From a checkpoint of a small audio captioner: trained on synthesized solo parts of chorales (CocoChorales), 39062 training examples.
Rows from block 4 of the audio encoder, named by matrix and row number. Rows with one number belong to one channel. Each number is 128 + 24 x the weight over its row's rms, rounded and kept within 0 to 255. All counts start at 0.
# sq0: squeeze pointwise conv (encoder.blocks.4.sq.0.weight, 160x320x1x1), inputs 216-251
# e10: expand pointwise conv (encoder.blocks.4.e1.0.weight, 320x160x1x1, transposed), outputs 216-251
# e30: expand 3x3 conv (encoder.blocks.4.e3.0.weight, 320x160x3x3, transposed), outputs 30-34, a 3x3 kernel for each
sq0.30 [132 142 113 119  98  89 135  81  88  86 119  88 145 122 151 127 135 150 148 159 148 146 120 119  96 125 101 142 104 139 138 111 109 127 228  94]
sq0.31 [104 109 113 142  88 151 187 113 127 132  94 172 116 137 139 134  83 101  87 126 167 155 191 132 151 124  50 144 114 119 117 107 123 146  97 114]
sq0.32 [152 186  99 112 114  94 136 143 111 148 174 120 108 134 120 138 174  63 140 143 160  85 125 112 133 106 124 112 136  92 169 146  87 161 197 156]
sq0.33 [116 124 110 117 103 130 114 131 143 134  76 144 127 125 115 133  93  99  78 126  94  72  91 157  79 128 124 107  94 110  84 109 129 133 131 121]
sq0.34 [130 124 151  99 111 141  92 102 150  98 149 128  71 136 182 128 145 160 155 144 141 126 161  99 173 101 127 115 175 158 130  96 116 126 108 113]
sq0.35 [136 127 121 143 117 137 129  79  88 152 146 197 130 141  69 150 127 111 135 105 117  95 130 170  99 154 161 140 133 138  99 110 116 192 109 141]
sq0.36 [ 91 173  94 121 143 120 135 106  96 154 130 120  78 121 104 106  96 132 131 122 139 135 152 105 135 117 151 142 167 134 105 184 127 159 114 114]
sq0.37 [194 147 127 121 144 103  97 162 106  97 121 141 137 187 147  79 122 101 132  96 105  88 100 141 104 150 121  72 142 110 179 112 141 136 121 117]
sq0.38 [139 153 104 130 158 161  87 132 133 131 123 170 193 155 137 135 150 102 154  73 119 118 174 143 106 137 162 103 126 109 100 124 149 120 125 182]
sq0.39 [129 119 118 110 151 131 103 121 105 107 172 120 136 129 132 167 123 111 121 121 108 110 105 152  83 147 101 132 116 167 141 176 146 122 125 142]
sq0.40 [142  99 150 139 119 126  96  89 113 104  75 158 129 141 145 153 197 142 199 153 120 145  77 123 108 113  96 147 139 158 124  88 133 147  87 122]
sq0.41 [124 134  69 104  94 132 147 106 134 119 176 176 142 111 162 136 190  97 158  98 139  96  94 156 106 104  77  70 151 115 109 145 138 132 154  81]
sq0.42 [ 97  82 141 121 143 149 160 141 117 135 135 106  95 137 123 113 113 113  93 100  96 139 117  99 133 108 154 143 139 122 188 165 106 120 111 125]
sq0.43 [119 169  98 126 124 166 114  78 137 109  97 121 148 106 161  97 209 130 156 201 112 118 139 120 157 143 108 137 150 101 133 167 104 129  82 122]
sq0.44 [125 118 128 117  63 113 161 151 127 103 108 120 145 171 122 133 116 193 136 113 107  97 109 125 136  71 107 135 103 114 111  94  99 145  98 170]
sq0.45 [173 134 126 130 154 138 114 114 147 116 117 169 107 137 180  89 105 141 107 118 136 138 100 168 142 111 149 156 126 125 157  97 108 114 122 163]
sq0.46 [138 119 153  93 143 141 138 115 151 133 171 154 119 146 142 111 172 152 140 134 138 164 136  83 143  97 110 110 137 143 165 101 144 145 134 155]
sq0.47 [134 127 150 138 109 120 124 151 107 133 115 103 122 149 130 122 123  90  80 153 112 117 104 102 106 104  69 108 102 108  90 146 106 110 172 132]
sq0.48 [162 156 127  91 122 135 107 134 109  98 204 119 151 179 127 132 131  73 151 102 130  92 109 155 102  86 144 134 132 117 127 145 147 175 109 125]
sq0.49 [135 154 139 140 148 134  98 105  85 131 188  98 144 166 151  92 128  86 133 114 115 101  92 142 101 112  98 111 150 138 113 135 118 138 110 116]
sq0.50 [146  99 120 136  93 122 141 120 121  91  93 121  96 155 111 147 107 106 173 143  96 112 116 119 140 171 106 149 102 142 113 141 124  88 100 113]
sq0.51 [134  97 113 127  85 120 148 134 142 122 142 154 114 156  75 114 117 117 152 125 154 120  99 130 159 138 192 130 144 176 105 108 139 120 121 119]
sq0.52 [137  97 143 139  81 111 130 137 142 141 126 120 110 118 111 111 101 123  92 131 208 100 131 184  91 156 122 164 109 120 144 162 132 116  85 184]
sq0.53 [130  82 127  75 121 156 124 139 106 141 166 169 124 126 127 147 112 128  77 131 134 180 115  94 130 119 132 111 131  91 145 121 122 153 150 118]
sq0.54 [118 148  93 160 103 101 142 153 141 124 147 113  92 114 118 142 143 121 111 185 117 119 111 130 187 119  94 200 122 143 121 106 140 126 102 170]
sq0.55 [122 143  98 121 120 183 121 200 124 164 114 138 109 125 144 142 138 137 142 154 109  91 130 157  91 131  96 110 134 188 116 166 118 143  98 157]
sq0.56 [142 142  83 132  92 126 128 137 115 117  98 118  86 160 114 136  88 148 134 137 152  96 145 120 130 142 123 171 156 112 159 148 190  93 135  91]
sq0.57 [ 72 125 221 104 123 137 126 149 116 127 103  86 167 181 128 157 120 186 128 120 113 114 160 134 108 120 121 119 127 135  75 161 167 134 157 101]
sq0.58 [151 113 165 112 141 127 143 123 125 181  97 114 168 104 119 111 122 116 141 129 168 158 162 125 100  75 120 116 107  92  71 145 127 121 130 154]
sq0.59 [ 94 146 122 106 135  98 134 139 161 186 146 132 125  84 185 126 129 106 140 110 128 124  93  77 173 129 130 135 124  97 107  95 119 118 165 166]
sq0.60 [134 108 105 132  97 127 144 120 196 140  97 157 141  91 185 103 117 103 136  99 179 115 185 107 167 150 120 142 134 146 156 100 139 165 118 143]
sq0.61 [115 112 175 127 106  90 149 130 147  99 131  95 110 159  98 107 132 145 132 172 112 116 148  68 165 100 110 138 136 110  99 122  98 123 122 138]
sq0.62 [114 165 107 128 137 131 166 163 176 151 110  98 128 115 112 147 107 107 138 140 100 103 162  82  92 115  78 139 155 158 101 125 123 118  90 138]
sq0.63 [106 132 125 123 121 112 135 115 128 150  98 117 161 119 115 119 121 147  75 108  88 131  85 122 101 186 104 114 140 144 122 149 189 138 152 102]
sq0.64 [142 139 131 165 117 124  96 112 133  98  99 141 111 140 120 100 155 107 153 151 113 129 119 134 133 147  92 159  95 151 136 103 214 132 137 155]
sq0.65 [180 110  82 110 104 125 133 174 146 135 106 123 177 113 137 138 125 101 136 120 121 125 126 113 124 127 138 138 151 142 114 138  86 100 151 144]
sq0.66 [114 105 155  73 148  93 132 154 138 126 132  68  74 142 146 106 140 145 124 139 127 153 129  85 131 109 155 143 131 132 127 143  87 117 152 128]
sq0.67 [129 109 135 146 137 102 145 154 156 130 141 129 160 122  99 136 129 113  86 133  98 175 153 140 127 116 174 136 133 156 120 102 194 116 111 171]
sq0.68 [146 141 131 131 137 159 106  96 137  98  39 171 147 113  98 112 162 116 129 145 188 168 161 138  96 137 147 194 195 112  68 131 108 207  68  88]
sq0.69 [136 107 130 124 123 162 114 139 122 123 107 153 115 159 144 128 124  84 109 126 151  72 134 150 172  87  92  98  88 172 133 104 101 136 129 115]
sq0.70 [136 151 139 152 106 150 119  94 163 120 130 132 134 193 183  72 114 145  87 102 147 126  94 171 154 147  96 162  88  84 121 134 126 111  90  97]
sq0.71 [ 94 148 122 185 143  99 130 134 138 139  97 144 182  68  92 105 133 126  83 103 118 138 121 135 134 151 111 143  95 122 115 107 120 104 179 132]
sq0.72 [151 112 102 109  95  88 119 139 154 116 119 100 129 114 151  87 142 114 124 111 165 111 123 105 133 131 125  79 118 146 150 127 123 140 154 110]
sq0.73 [163 123 163 154 140 146 100 129 107 112 129 172 126 155 172 117  93  90 133  68 165 123 103  97 100  87 115 113 152 166 141 183  94 152 160 132]
sq0.74 [194 177 131 105 149  81 119 116 102 106 112  90 154 126 119 119 102 131 106 104 126 198 107 158 121 128  79 183 155 121 129 153 115 135 175 116]
sq0.75 [ 93 166  98 152  92 115 158 139 117 145 124 100 138 131  42 135 161 137 123 111 134 108 136 100 119 105 105 133  98 129 110 138 156  60 128 162]
sq0.76 [151 103 133  98 130 123 148 161 117 101 105 150 149 131  94  87 102 126 119 124 173 180 161 150 102 133 110 141  99 154 140 117 144 106 125 180]
sq0.77 [143 152 150 136 106 123 134 140 119 126 129 122 134 159 125 140 103 129 139 129 118 122  74 114 148 171 114 102 161 105 151 148 122 106 129 140]
sq0.78 [114 137 131 136 154 162 151 144 140 149 116 159 101 117 162 128 189  92 163 120 103 121 155 151  98 152 112 147 126 216 185 154  68 130 136 145]
sq0.79 [174 122 138 126 134 148 152 125 114 159 154 134 146 107 107 119 136 134 147 144 139 157 158 168 133 118 106 154 165 118 110  99 144 132  99 149]
sq0.80 [132 115 151 127 122 150  77 161 151 146 115 133 163 148  99 111 116 149 144 130 119 141  90 116 124 132 113 115 138 136 130 155 104 114 145 111]
sq0.81 [ 98 139 121 150 129 168 139 117 134 121 143 143 141 131 136 133  98  70 105 133 139 118 160  95 103 118 134 183 164  70 109  96 136 161  97 136]
sq0.82 [165 160 181 121  98 159 105 171 123 146 130 150 133 136 113 127 115 104  55 139 125  83 143 131 136 170 129 186  99 114  90 113 126  91  99 156]
sq0.83 [121 139 135  90 119 176 140  93  90  90 215 143 129 117 123 113  95 106 129 141  96 119 129 141 103 132 150 134 121 208 134 149 132 187 108 129]
sq0.84 [103 142 125  91 121 144 121 113 107 107 108 135  91 139 116 127 120 119 130 126 111 119 110 158 169 106 128 143 101 124 120  99 131 139 108 105]
e10.30 [124 119 139  99 107 192 114 134 121  93 138 130 121 131  96 122 115 129 121 139  82 130  89 158 115  69 118  94 135 155 163 136 147  88 125 134]
e10.31 [ 79 119 133 118 149  99 124 126  87  95  97  68 106 178 137 148 115 112 120 151 150 106 149 125  82 121 172 124  81 138 158 111 122 125 117 140]
e10.32 [130 106 145 171  74 137 101 130 106 146 149 141 160 131 155 130 136 142 150 146 148 116 126 125 115 108 110 122 160 105 117 131 138 118 149 111]
e10.33 [133 115 157  92 102 124 102 112 131 121 150 105 115 127 121 136 123 127 140 138 165 136 152 124 114 125 101 136  98 118 152 170 131 143 140 123]
e10.34 [158  97 154 133 109 127 124 114 111 134 155 134 124  81 111 139 105 145 134 124 123  68 149  59 169 134 124 152  98  80 106 173  50 135 166 200]
e10.35 [107 125 157  80 102 111  88 113 116 110 100 142 133 129 123 135 166 103 120 114 135 150  99 122 146 117 131  78 109 125 148 118 155 147 124 143]
e10.36 [ 98 102 149 122  87 138 109 154 127 130 146  87 122 122 104 153 148 109 120 153 106 133 165  90  94  77 128 137 132 142 109 164 103 139 107 159]
e10.37 [125  67  97 151  82 128 120  86 116 132 112 140 151 135 123 117 154 120 149 111  94 106  94 117 111 116 121  96 100 136 108 134 135 126 115 115]
e10.38 [167 114  68 114  94 139 177 136 129 119 129 161 158 114 100 123 141  73 155 166 120  90  93 145 130 161 116  97  52  86  60 139 145 149 120 100]
e10.39 [ 80 113 123 105 113 157 166 133 136 105  87 117 123  99  93  92  91 109 155 128 101 151 106  97 167 157 123 162 150 120 107 127 109 106  98  94]
e10.40 [150 135 117 149 116  85  99  99 161 144  91 122  92 120 101 121 131 159 120  79 150 138 110 107 120  99 145  95 109 172 153 164 122 113 139 123]
e10.41 [154  96 131 151 136 104 148 130 146 138 102 132 123 157  80 133 132 130 147 155 130 144 147 127 132 133 156 122 163 146 144 112 121 170 122 157]
e10.42 [114 138 119 103 131 102 123 144 122 108  86 138 130 125 128 134  77 116 124 151 130  90 130  89  77 101 124 158 144 138  93 135 112 146 114 142]
e10.43 [138 138  82  84 114  99 122 153 116 113 126 131  97 144  88 155 100 137 152 100  90  91 100  93 115 155  88 147 118  98 122 128  77 107 117 100]
e10.44 [104 143 132 152 130 121 141 119 126 131 137 122 138 133 111  83 138 124 154 164 156 114 114  77 111 138 129 107 112 137 133 168 117 123 116  99]
e10.45 [125 165 156 147 137 136 109 135 126 110 101 106 131 125 118 150 114 119 169  88  89 204 138 118 154  99 125 130 125 151 144 153 111 174 102 115]
e10.46 [ 98 128 159  89 103 163 125  84 135 121  98 140 123 128 136 129 136 123 135  94  86 134 115 115  98 160 110 155 145 100 127 107 142 126 153 150]
e10.47 [134 157 138 121 112  79 108 122 141 122 136 136 139 159 139 134 112 150  66 121 114 157 116  98  90 123 125 148 125 132 104 104  83 162 164 116]
e10.48 [160 147 134 124 150 170 130 146 165 130 153 119 119 131  87 126 129  98 139 119 128 174 128 100 154 117 138 182 122 134 158 131 128 120 135 117]
e10.49 [129 164 107 108 138 133 117 150 139 110 141 146 139 150 109 113 105 149 136 130 128  77 151 129  87 119 110 160 141 149  93 143 129 123 112 100]
e10.50 [126 123 159 100 121 137 146 115 108 152 122  97  94 144 103 137  95 166  94 104 149 105 164 137 154 139 101 117 125 121 135 118 136 153 212 146]
e10.51 [163 199 127 141 119 147 137 128 150 146 140 106 128 110  97 113 144 106 154 103 143  89  87 135 163 107 149 137 155 140  88 112 136 117 125 139]
e10.52 [118 115 118 150 131 143 135 122 110 139 108 142 127 170 111 104 126 121 106 134 108 134 133  86 137 122 118 143 134 140 104 145  95 135  90 148]
e10.53 [104 103 129 123 161  94 141 143 109 134  93 143 127 164 107 149 110 113 151 108 100 104 139 137 149  95 136  97 123 144 147 135  99 120 115  62]
e10.54 [116 142  74 117 123 127 176 125 141  81 119 137 168 143  89 158  77 131 162 132 121 143 146 119 120 142 169 123 117 123 137 153  93 119 123 169]
e10.55 [ 94 153 128  71 105 157 153 156 115 125 148 148 140 144 112 128 120 165 143  89 106 142 120 107 140 165 141 106 150 154 116 118 114 143 140 166]
e10.56 [136 118  98  98 151 181 146 137 130 145 111 109 145 137 130 135 149 139 120 129 101 147 144 108 116 111 113 117 148 141 122 160  73 124 109 119]
e10.57 [129  75 127  92 154 137 132 146 158 158 144 136 100 148  92 156 162 116 158 110 114 131 132 105 143 101 101 104 132 113 114 148 135 157 147 114]
e10.58 [130  88  95  98 108 126 137 112 121 115  89 119  86 104 132 100 113 122 101  77 102 135 152 143  78 108 122 120 115 160 149 107 144  97 158 161]
e10.59 [125 122 112 141 161 116 112 143  88 117 142 162 107 131  96 109  95 152 118  82 132 109 135  84 105  96 136 118  75 111 147 114 123 137  94 131]
e10.60 [ 88 104 154 136 127 119 162 134 119 117 143 115 150 109  98 162 113 102 155  86 152 183 119 101 160 128 117 104 163 143 132  95 101 104 110 131]
e10.61 [157 116 107 122 105 149  75 137  87 108 158  89 117 159 119 122 109 106 135 173 130 103 107  82 148 126 136 146  93 115 124 129 113 116 106 104]
e10.62 [127 152 154 143 132 126 141 124  94 122 130 103 162 130 125 162 168 107 169 112 136 128  87 141 100 144 166 113 156 137  92 126 169 108 138 136]
e10.63 [140 106 139 115 108  74 116 154  94  98 118 120 157 115 163 140 108 160 112 136 139 130 173 133 141 111  82  85 136 129 150 103 103 150  86 119]
e10.64 [ 96 113 112 116 103 109 123 124  84 103  80 120  82 141 109 133 161 140 131 165 114 106 123 225 164 119 151 127  75 132 112 131 124 140 126 157]
e10.65 [114  86  91 173 103 145  99  97 111 118 151 139  92 157 126 124 105  89 120 148 148 150 108 117 149 144 113 110 161 100 142 126 119  86 154 145]
e10.66 [134 128 140 113  91 115 129 140 143 103 154 119 126 174 162 119 108 107  97  95  84 130 139 122 116 171  89 122 167 109  92 105 158 158 139 113]
e10.67 [141 120 108 198 165 124 195 161 129  91 125 136 104 139 131 118 119 142 114 119 144 135 106 123 115 100 105 132  86 127  94  91 129 111 135 106]
e10.68 [112 103 125 155 148 107 187 141 153 160 123 125  67 126 166 158 130 134 106 145 162 137 108 153 136  92 114 149 124 114 127 114 132 114 132  84]
e10.69 [136  96  93  92  99 125 134 140 111 109 143 129 133  90  71 101  79  83 135  83  87 104 155 117  99 117 116 169 130 130 145 120 134 158 142 165]
e10.70 [161 116 138 140 130 100 120 111  90 146 136 127 143  76 184 109 136 154 127 116 110 152 151 111  90 103 137 132 137 143 150  92 130 107 132 127]
e10.71 [157 180 126 125  99 108 106 158 126 136 141 156 126  87 163 122  92 153 107  73 123  83 133 116 110 146 120 148 163 151 147 145  99 150 118  80]
e10.72 [101 144 141 149 116 171 113 117 174 147 143 128 132 125  97 160 148 120 114 138 152 106 118 164 131 145 142 154 121 126 149 130  87 118 135 147]
e10.73 [131 134 133 126 133 144 153 153 101 101 169 112 117 119 125 124 141 112 146 150  97 134 168 133 122  87  81 140 145 115 162 130 127 121 130  96]
e10.74 [124 124 127 163 127 135 109 146 122 100 132 126 119 116 118 124 106 161 141 136 124 138  95 118 148 126 106  80  99 148 138 133 130 135  90 127]
e10.75 [135  90 185 112  95 113 168 136 100  87  96  95 157 138 130 125 140 147 116 107 117 149 106 135 119 138 147 128 114 136 147  87 123 151 119  98]
e10.76 [114 114 131 151 181 122 104 124 120 140 129 124 158 121 148  74 140 108 149 127 117 141 125 123 181 157 140 129 171 111 123 164 115 118 139 128]
e10.77 [136 102 123  82 141 153  90 154 161 138 144 142 100  92 116 130  94 169 132  88 123 102 141 106 154 114  85 121 177 154 111 119 147 141 167 124]
e10.78 [ 91 100 162 110 132 155  97 116  88 109 130 150 110 121 148 125 132  61 102 116 127 118 124 172 114  85 140 133 192 155 133 161 111 128 166 143]
e10.79 [111 147 146 108 108 134 120  91 115 143 146 151 111 156 126 130 152  80 144 159 136  86 128 145 153 115  46 137 121 122  88 140 167 125 154  80]
e10.80 [181 111 100 157 127 120 113 166 145 122 130 102 130 147 113  77 116 107  98  94 124 103 139 133  99 130  83 133 123 144 137 156 134 148 112 113]
e10.81 [129 127  89 172  88 133 110 117 140 157 108 138  98 101 176 147 120 148 106 160 173 167 134 133 101 144 118 109 134 150 115 119 130 108 109 135]
e10.82 [126 131 106 140  81 115 103 145 110 119 123 129 161 179 127 159 115 115 112 142 150 129 110 170 107 188 152 126 106 141 145 115 108 146  88 104]
e10.83 [165 162  77 134 130 111 137 129 100 123 119 131 140  77 137 117  93 139 113 126 102 127 146  78  88 123 124 154 117 120 148 107 146 128 172 171]
e10.84 [125 127 131  98 146 165  94 105 144 160 145 145 140  97 117 128 125 152 131 129  96 131 131 142 125 117 142 152 142 159 136 109 132 137  90 115]
e30.30 [ 92 125 143  94 128 137 139  90 131 129  83 127 129 125 135 127  90  88 112 116 108 157  86 132 107 101 175 110  87 110 136 143 144 134 118 113 122 123 131 145 156 159 138 156  97]
e30.31 [114 173 131 120 135 131 115 129 111 137 141 117 143 128 128 130 116  84 136 147 129 147 134 169 145 169 132 147 143 150 169 125  99 146 144 164 119 121 131 107 100 126 133 151 121]
e30.32 [127 125 167 137 156 152 133 152 132 140 191 113 162 138 108 102 128 123 103 163 126 134 128 131  91  97 124  93  78 133 140  96 104 113 101 117 130 112 111  75 121 110 143 130 149]
e30.33 [107 120 128  99 128 130 120 114 102 101 105  88 116 149 121 130 147 156 143 137 107 106 146 115 105 129 125  99 134  98 139 166 114 130 118 154 101 112 156 112 113 168 153 113 117]
e30.34 [ 80  93 138 105 149 113 140  85 128 149 157 139 132 121 127 125 124 135 128 118  98  93 105 143  96  84  94 122 116 124 101 156  84 122 154 103 138 140 146  66  95 124 147 193 172]
e30.35 [149 131 123  87 136 146 111 146 127 156 132  82 151 138 139 134 120 115 119 131 131 143 150 154 131 111 135 134 147 154 126  91  91 130 119 146 111 110 133 126 130 169 146 152 104]
e30.36 [143 122 135 104 110 120  70 138 108 156  91  91 110 107  86 122 149 132 107 130 136 128 131 135 123 114 126 148  85  88 113 123 123 120 115 126 103 126 120 191 138 117 134 150 121]
e30.37 [111  90 123  94 137 111  78 130 127 124 120 141  85 128 137 114 157 124 114 128 129  99 115 154 106 128 162 155 148 150 132 119  98 129 112 142  95 150  81 153 114 135  96 153 115]
e30.38 [135 132 144 128  95 120 100 201 108 132 118 136  92 127 127 119 145 143 149 131 146 103 115 131 126 115 151  98 118 103 126 122 140 125 110 133 130 120 115 156  99 121 194 135 126]
e30.39 [143 118 127 138  92 136  76 133 119 100 135 107 131 132 168 120 151 128 127 144 164 142 111 131 101 144 106 142 123 123 118 123 141 149 106 133  87  87 138  98 134 119 140 109 123]
e30.40 [124 113 145 116  96 142 132 103 102 124 159 132 164  84 141 155 156 128 149 125 125 134 102 151 130  94 113 113 147 112 142 107 129 133 117 140 155 150 169 155  99 123 138 116 148]
e30.41 [133 100 114 171 101 129 118 138 125 161 190 149 112 118 145 148 123 100 145 108 120 139 124 117 120 131  95 120  91 100 129 146  94 152 143 148 159 155 153 152 113 125 129 123 150]
e30.42 [133 107 121 149 115  73 134 134 125 100  97 182 119 141 186  85 112 156 125 117 118 134 126 122 138 197 131 106 109 116  86 152 150 119 131 122  95 125 105 113 109  85 111 169 151]
e30.43 [107 100 133 146 179 148 139 147 134 112 157 107 142 133 146 116 132  91 127  86 108 116 115 120 105 113  99 134 113 163 154  98 122 143 123 117 123 131 143 143 142 164 130 113 116]
e30.44 [113 147 155 100 114 120 122 124 132 104  98 104 123 127 102 129 141 156 108  89 107 126 103 147 129 121 126 131 151 139 133 111 126 154 146 109 124 118 107  77 119  84 121 134 132]
e30.45 [136  94 138 125 129 131 147 115 114 112 135 127 147 127 111 125 130 116 167  98 149 104 132 174 129 148 165  97 116 115 154 144  91 137 130 120 134  92  90 111 138 139 127 132 120]
e30.46 [144 147 133 132  70 125 111 115  84 135 107 140 146  94 149 103 141 123 123 143 120 131 131 124 119  78 132 133  90 142 119 129 122 140 108  95 103 120 123 137 138 140 121 104 163]
e30.47 [126 150 127 150  88  93 128  89 114 137 151 109  91 163 129 108 143 135 109 128 124 121 133 179 104 150  87 142 156 168 120 155 109  99 124  97 137 127 114 134 120 114 113 199  90]
e30.48 [169 149 132 113 133 145 103  93 130 147  93 114  78 112 118 125 160 174 110  82 109 115 120 112 127  93 155 101 148 110 126 125 119 139 122 147  59  98  79 141 128 103 130 135  99]
e30.49 [143 126 140 104 136 150 139 135 115 127 138 149  94 103 132  99 128 116 135 148 154  99  62 138 136 125  99 126 117 140 104 118 149 121  82 100 100 141 128 111  92 124 111 174 135]
e30.50 [120 132 140 144 167 119  89 122 112 151 130 158 118 146 153 114 122 146 127 101 159 124 145 169 191 129 198 130 104  87  93  78  84 134 125 121 114 161 142 156 206 116  96 121  87]
e30.51 [140 127 145 108 102 129 131 122 147 142 141 144 162  88 143 118 112 113 102 101 118 111 179 116 135 125 122 102 124 133 135 149 130 132 121 117 110 102  78  92  83 135 148 121  91]
e30.52 [124 144 129 128 163 158 144 122 150 163 209 134 158 162  95  95 170 124 133 120 173 119 142 140 163  99 101 162 139 132 168 106 113 119 156 121 141 146 124 132  94 121 185 122 116]
e30.53 [141 107 111 142 105 100 134 113 157 148 101 142 160 100 116 154 132 159 133  97  78 133 108 119 111 114 142 135 135 152 112 124 134 162 108 133 129  94  98 115 124 138 108 132  73]
e30.54 [102 114 145 122 134 128 125 134 128  87 137 117 127 166 129 133 137 103 110 132  83 126 141  97 114 123 145 123 123 119 126 128 137 126 103 124 109 140 133 109  88  76 111 106 142]
e30.55 [117 124 121 165 134 141 120 126 145  99 117 148  91 164  91  92 142 120 112 102 117 147 146 129 126 134 108 151  95  98 150 124 129 131 103 109 124 125  94 130 127 137  98 149 131]
e30.56 [ 70 143 117 179 162 139 126 110 108 130 166 136 152 134 105 136 124 148 160  84 136 128 145 113 102 118  99 163 134 133 129 150  75 122 126 118 139 136 121 113 131 104 137 107 122]
e30.57 [ 82 143 119 112 107 155 151  63 110 116 107 146 157 142 133 132 103 123 125  93 171 148 116 134 144 165 140 124 167 124 169 145 148 106 144 117 111  92 126 141 116 111  81 125 132]
e30.58 [155 165 157 171 131 127 109 148 118  74 155 130 179 145 113 141 151 103 118 131 158 100 115  98 130 161 109 172  99 161  91 149 146 140 120 123 128 123 159 123  93 118 102 171 127]
e30.59 [100 106 140 134 142 122 115 127 168  87 130 138 157 106 113 111 120 142 114  93 125 109 133 158 105 116 138 166 139 141 113 122  78 149 120 128 104  93  85  98 148 115 116 130  94]
e30.60 [ 97 135 151 122 117 121 144 171 117 137 162 142 148 121 117 147 140 109 108 125 102 119 109 156 131  80 107 172 104 120  98 113 150 128 102 141 108 158 131 108 119 152 115 114 112]
e30.61 [ 93  94 129 100 125  92 131 113  92 147 152 137 139 161 139 119 150 149 146 118 120 108 117 124 140 139 125 133 145 144 170  87 128 122  96 111 143 104 158 152 123 133 149 198 120]
e30.62 [127 106 111 189 122 141 110 165 120  83 136 182 123 179 127 139 125 154 103 105 130 118 158 131 116 129  89 153  85 111 111  98 132 125 116 110 143 176 138 160  98 132  97  92 122]
e30.63 [116 104 117 130 155 154 148 137 149  76 111 100 131 128 117 109 123 133 109  99 118 112 138 125 119 132 141 156 104  81 119 114 117 128 108 152 111 107 129 114 115 118  96 126  90]
e30.64 [132 118 132 134 126 106 165 140 150 150 145 112 155 123 107 159 136 105 127 118 123 123 131 125 134 116 125 137 101  99  69 100 130 122 124  91 136  86 116 168 141 137  99 164 146]
e30.65 [151 124 118 120 146 124 100 120 122 146 146 127 101 153 138 153 122 155 126 119 120 136 165 146 130 208 157 138  65 133 107 108 124 132 128 126 141 131 147  95 190 143 131 143 125]
e30.66 [124 101 131 129 101 105 102 122 118 136 107 124 175 106 146 132 125 155 113 110 118 168 141 143 105 138 138 118 128 135 137 108 142 104 108 104 141 103 143 115 113 161  85 126 140]
e30.67 [126 124 137 145 107 113 136 124 156 106 122 147 110 119 117 119  99 125  99 150 143 157 122 144 152 123 159 138  91  91  95 123 118 102  98 106 108 137 152 116 111 113 104 166 109]
e30.68 [120 102 125 136 108 162 140 176 150 130 150 175 128 120 151 112 116 106 141 123 116 163 141 135 114 126 126 128 142 153 175 154 157 129 117 128 105 137 155 103 105 111 132 124  85]
e30.69 [119  94 139 162 181 151 109 125 113 124 106 111 108 106 111 134 149 109 171 144 115 122 175 127 108  71 125 153 158 145 127 124  99 132  76 107 130 127 132 121 110  98 166 177 124]
e30.70 [129  96 119 120 100 128 108 124 158 113 137 151  85  80 116  82 131  90 108  87 165 140 126 128 149 123  95 151 163 145 146 184 127 121 130 127  91 166 122 159 114 125 134 119 101]
e30.71 [126 134 144 128 144 137 111 110 136 104 130 161 112 141 166 132 158 148 130 154 138 121 149 152 126 114 140 185 199 227  82  55 149 126 112 120 125 136 113 130 135 168 112 125 140]
e30.72 [152 150 163 125 140 140 102 129 148 113  94 139 128 149 124 124 154 148 103 139 115 119 127 129 108 130 200 127 135 109  97 145  97 155 155 133 111 169 145 107 125  67 146 108  95]
e30.73 [ 98 102 112  95 123 116  89 149 101 116  95  79 120 126  84 149 102 152 135 142 133 107 127 138 151 124 126 109 108 137  78 110 124 118 134 109 109 124 125 104 137 126 125 190 164]
e30.74 [ 93 149 122 116 129 162 116 106 121 106 133 141 151 135 137 101 163 144 146 131 116 142 119 132 120 130 164 125  90 138  90 119 108 157 130 150  93 116 117 114 151 160 158 144 112]
e30.75 [126 125 149 150 135 154 118 127 135  96 123  96 113 137  77 112 168 170 126 148 141 155 131 153 104 126 111 129 105 138  96  95 119 128 131 124 123 138 118 139 146 146 124  81 114]
e30.76 [137 124 130 150 110  98 126 169 121 107 161 122 132 147  81 173 144 154 127 150 136 119 125 120 135 106 172 167 148 136 156  90 147 120 120 129 120 114 135 144 141 109 133 130 185]
e30.77 [146 156 133 196 129 176 159 116 108 160 226  95 112 113 124  88 148 136  92  96 148 108 111 100 161 111 105 150 113 122 137 139 121 120 106 122 152 109 117 121 122 157 148 143  99]
e30.78 [125 151 159 152 113  97 137 112 126 129  88 130 103 108 145 141 130 123 164 167 142 159 100 148 111 162 127 123  84 115 123 108 111 128 159 130 144 143 129 147 103  95 127 171 162]
e30.79 [130 109 121 124 134 156 155 151 138  78 105 117 112 152  98 141 131 115 166 117 152  93 131 146 100 108 120 150 137 139 128 149 156 162 142 120 169 100 148  48 116 150 142 137 122]
e30.80 [130 118 164 169 120 145 104 150 144  81 138 137 124 155 140 118 171 123 145 155 144 103 150 112 128 131 130 140  97 174 129 162 138 127 125  95 122 126 114 129 149 149 110  97 139]
e30.81 [155 103 156 132 120 123 111 209 144 147 157 121 160 170 108 137 103 127 135 119 121 147 127 124  99 103 123 146  89 108 132 150 172 157 142 105 142 119 165 117 111 127  92 111 108]
e30.82 [114 129 120 134 103 119 108 119  96 130 178 119 156 134 145 124 163 138 115 109 109 138 140 115 111 150 162 158 137 147 150 125 128 135 106 104 146 110 141 148  86 113 140 203 129]
e30.83 [ 99 109 103 154  96 126 154 132 125 122 104 170 100 135 118  99 105 151 111 140 114 129 103 123  93  68 128 127 153 140 129 142 123 167 140 109 120 135 124 131 138 138 157 103 109]
e30.84 [ 88 102 158 122  93 175 113 125 109 149 145 147 117 121 131 156 129 119 128 133 121 115 106  67 112 102  94 119 129 160 109 122 140 124 102 151 108  90 111 127 134 140 114  87 132]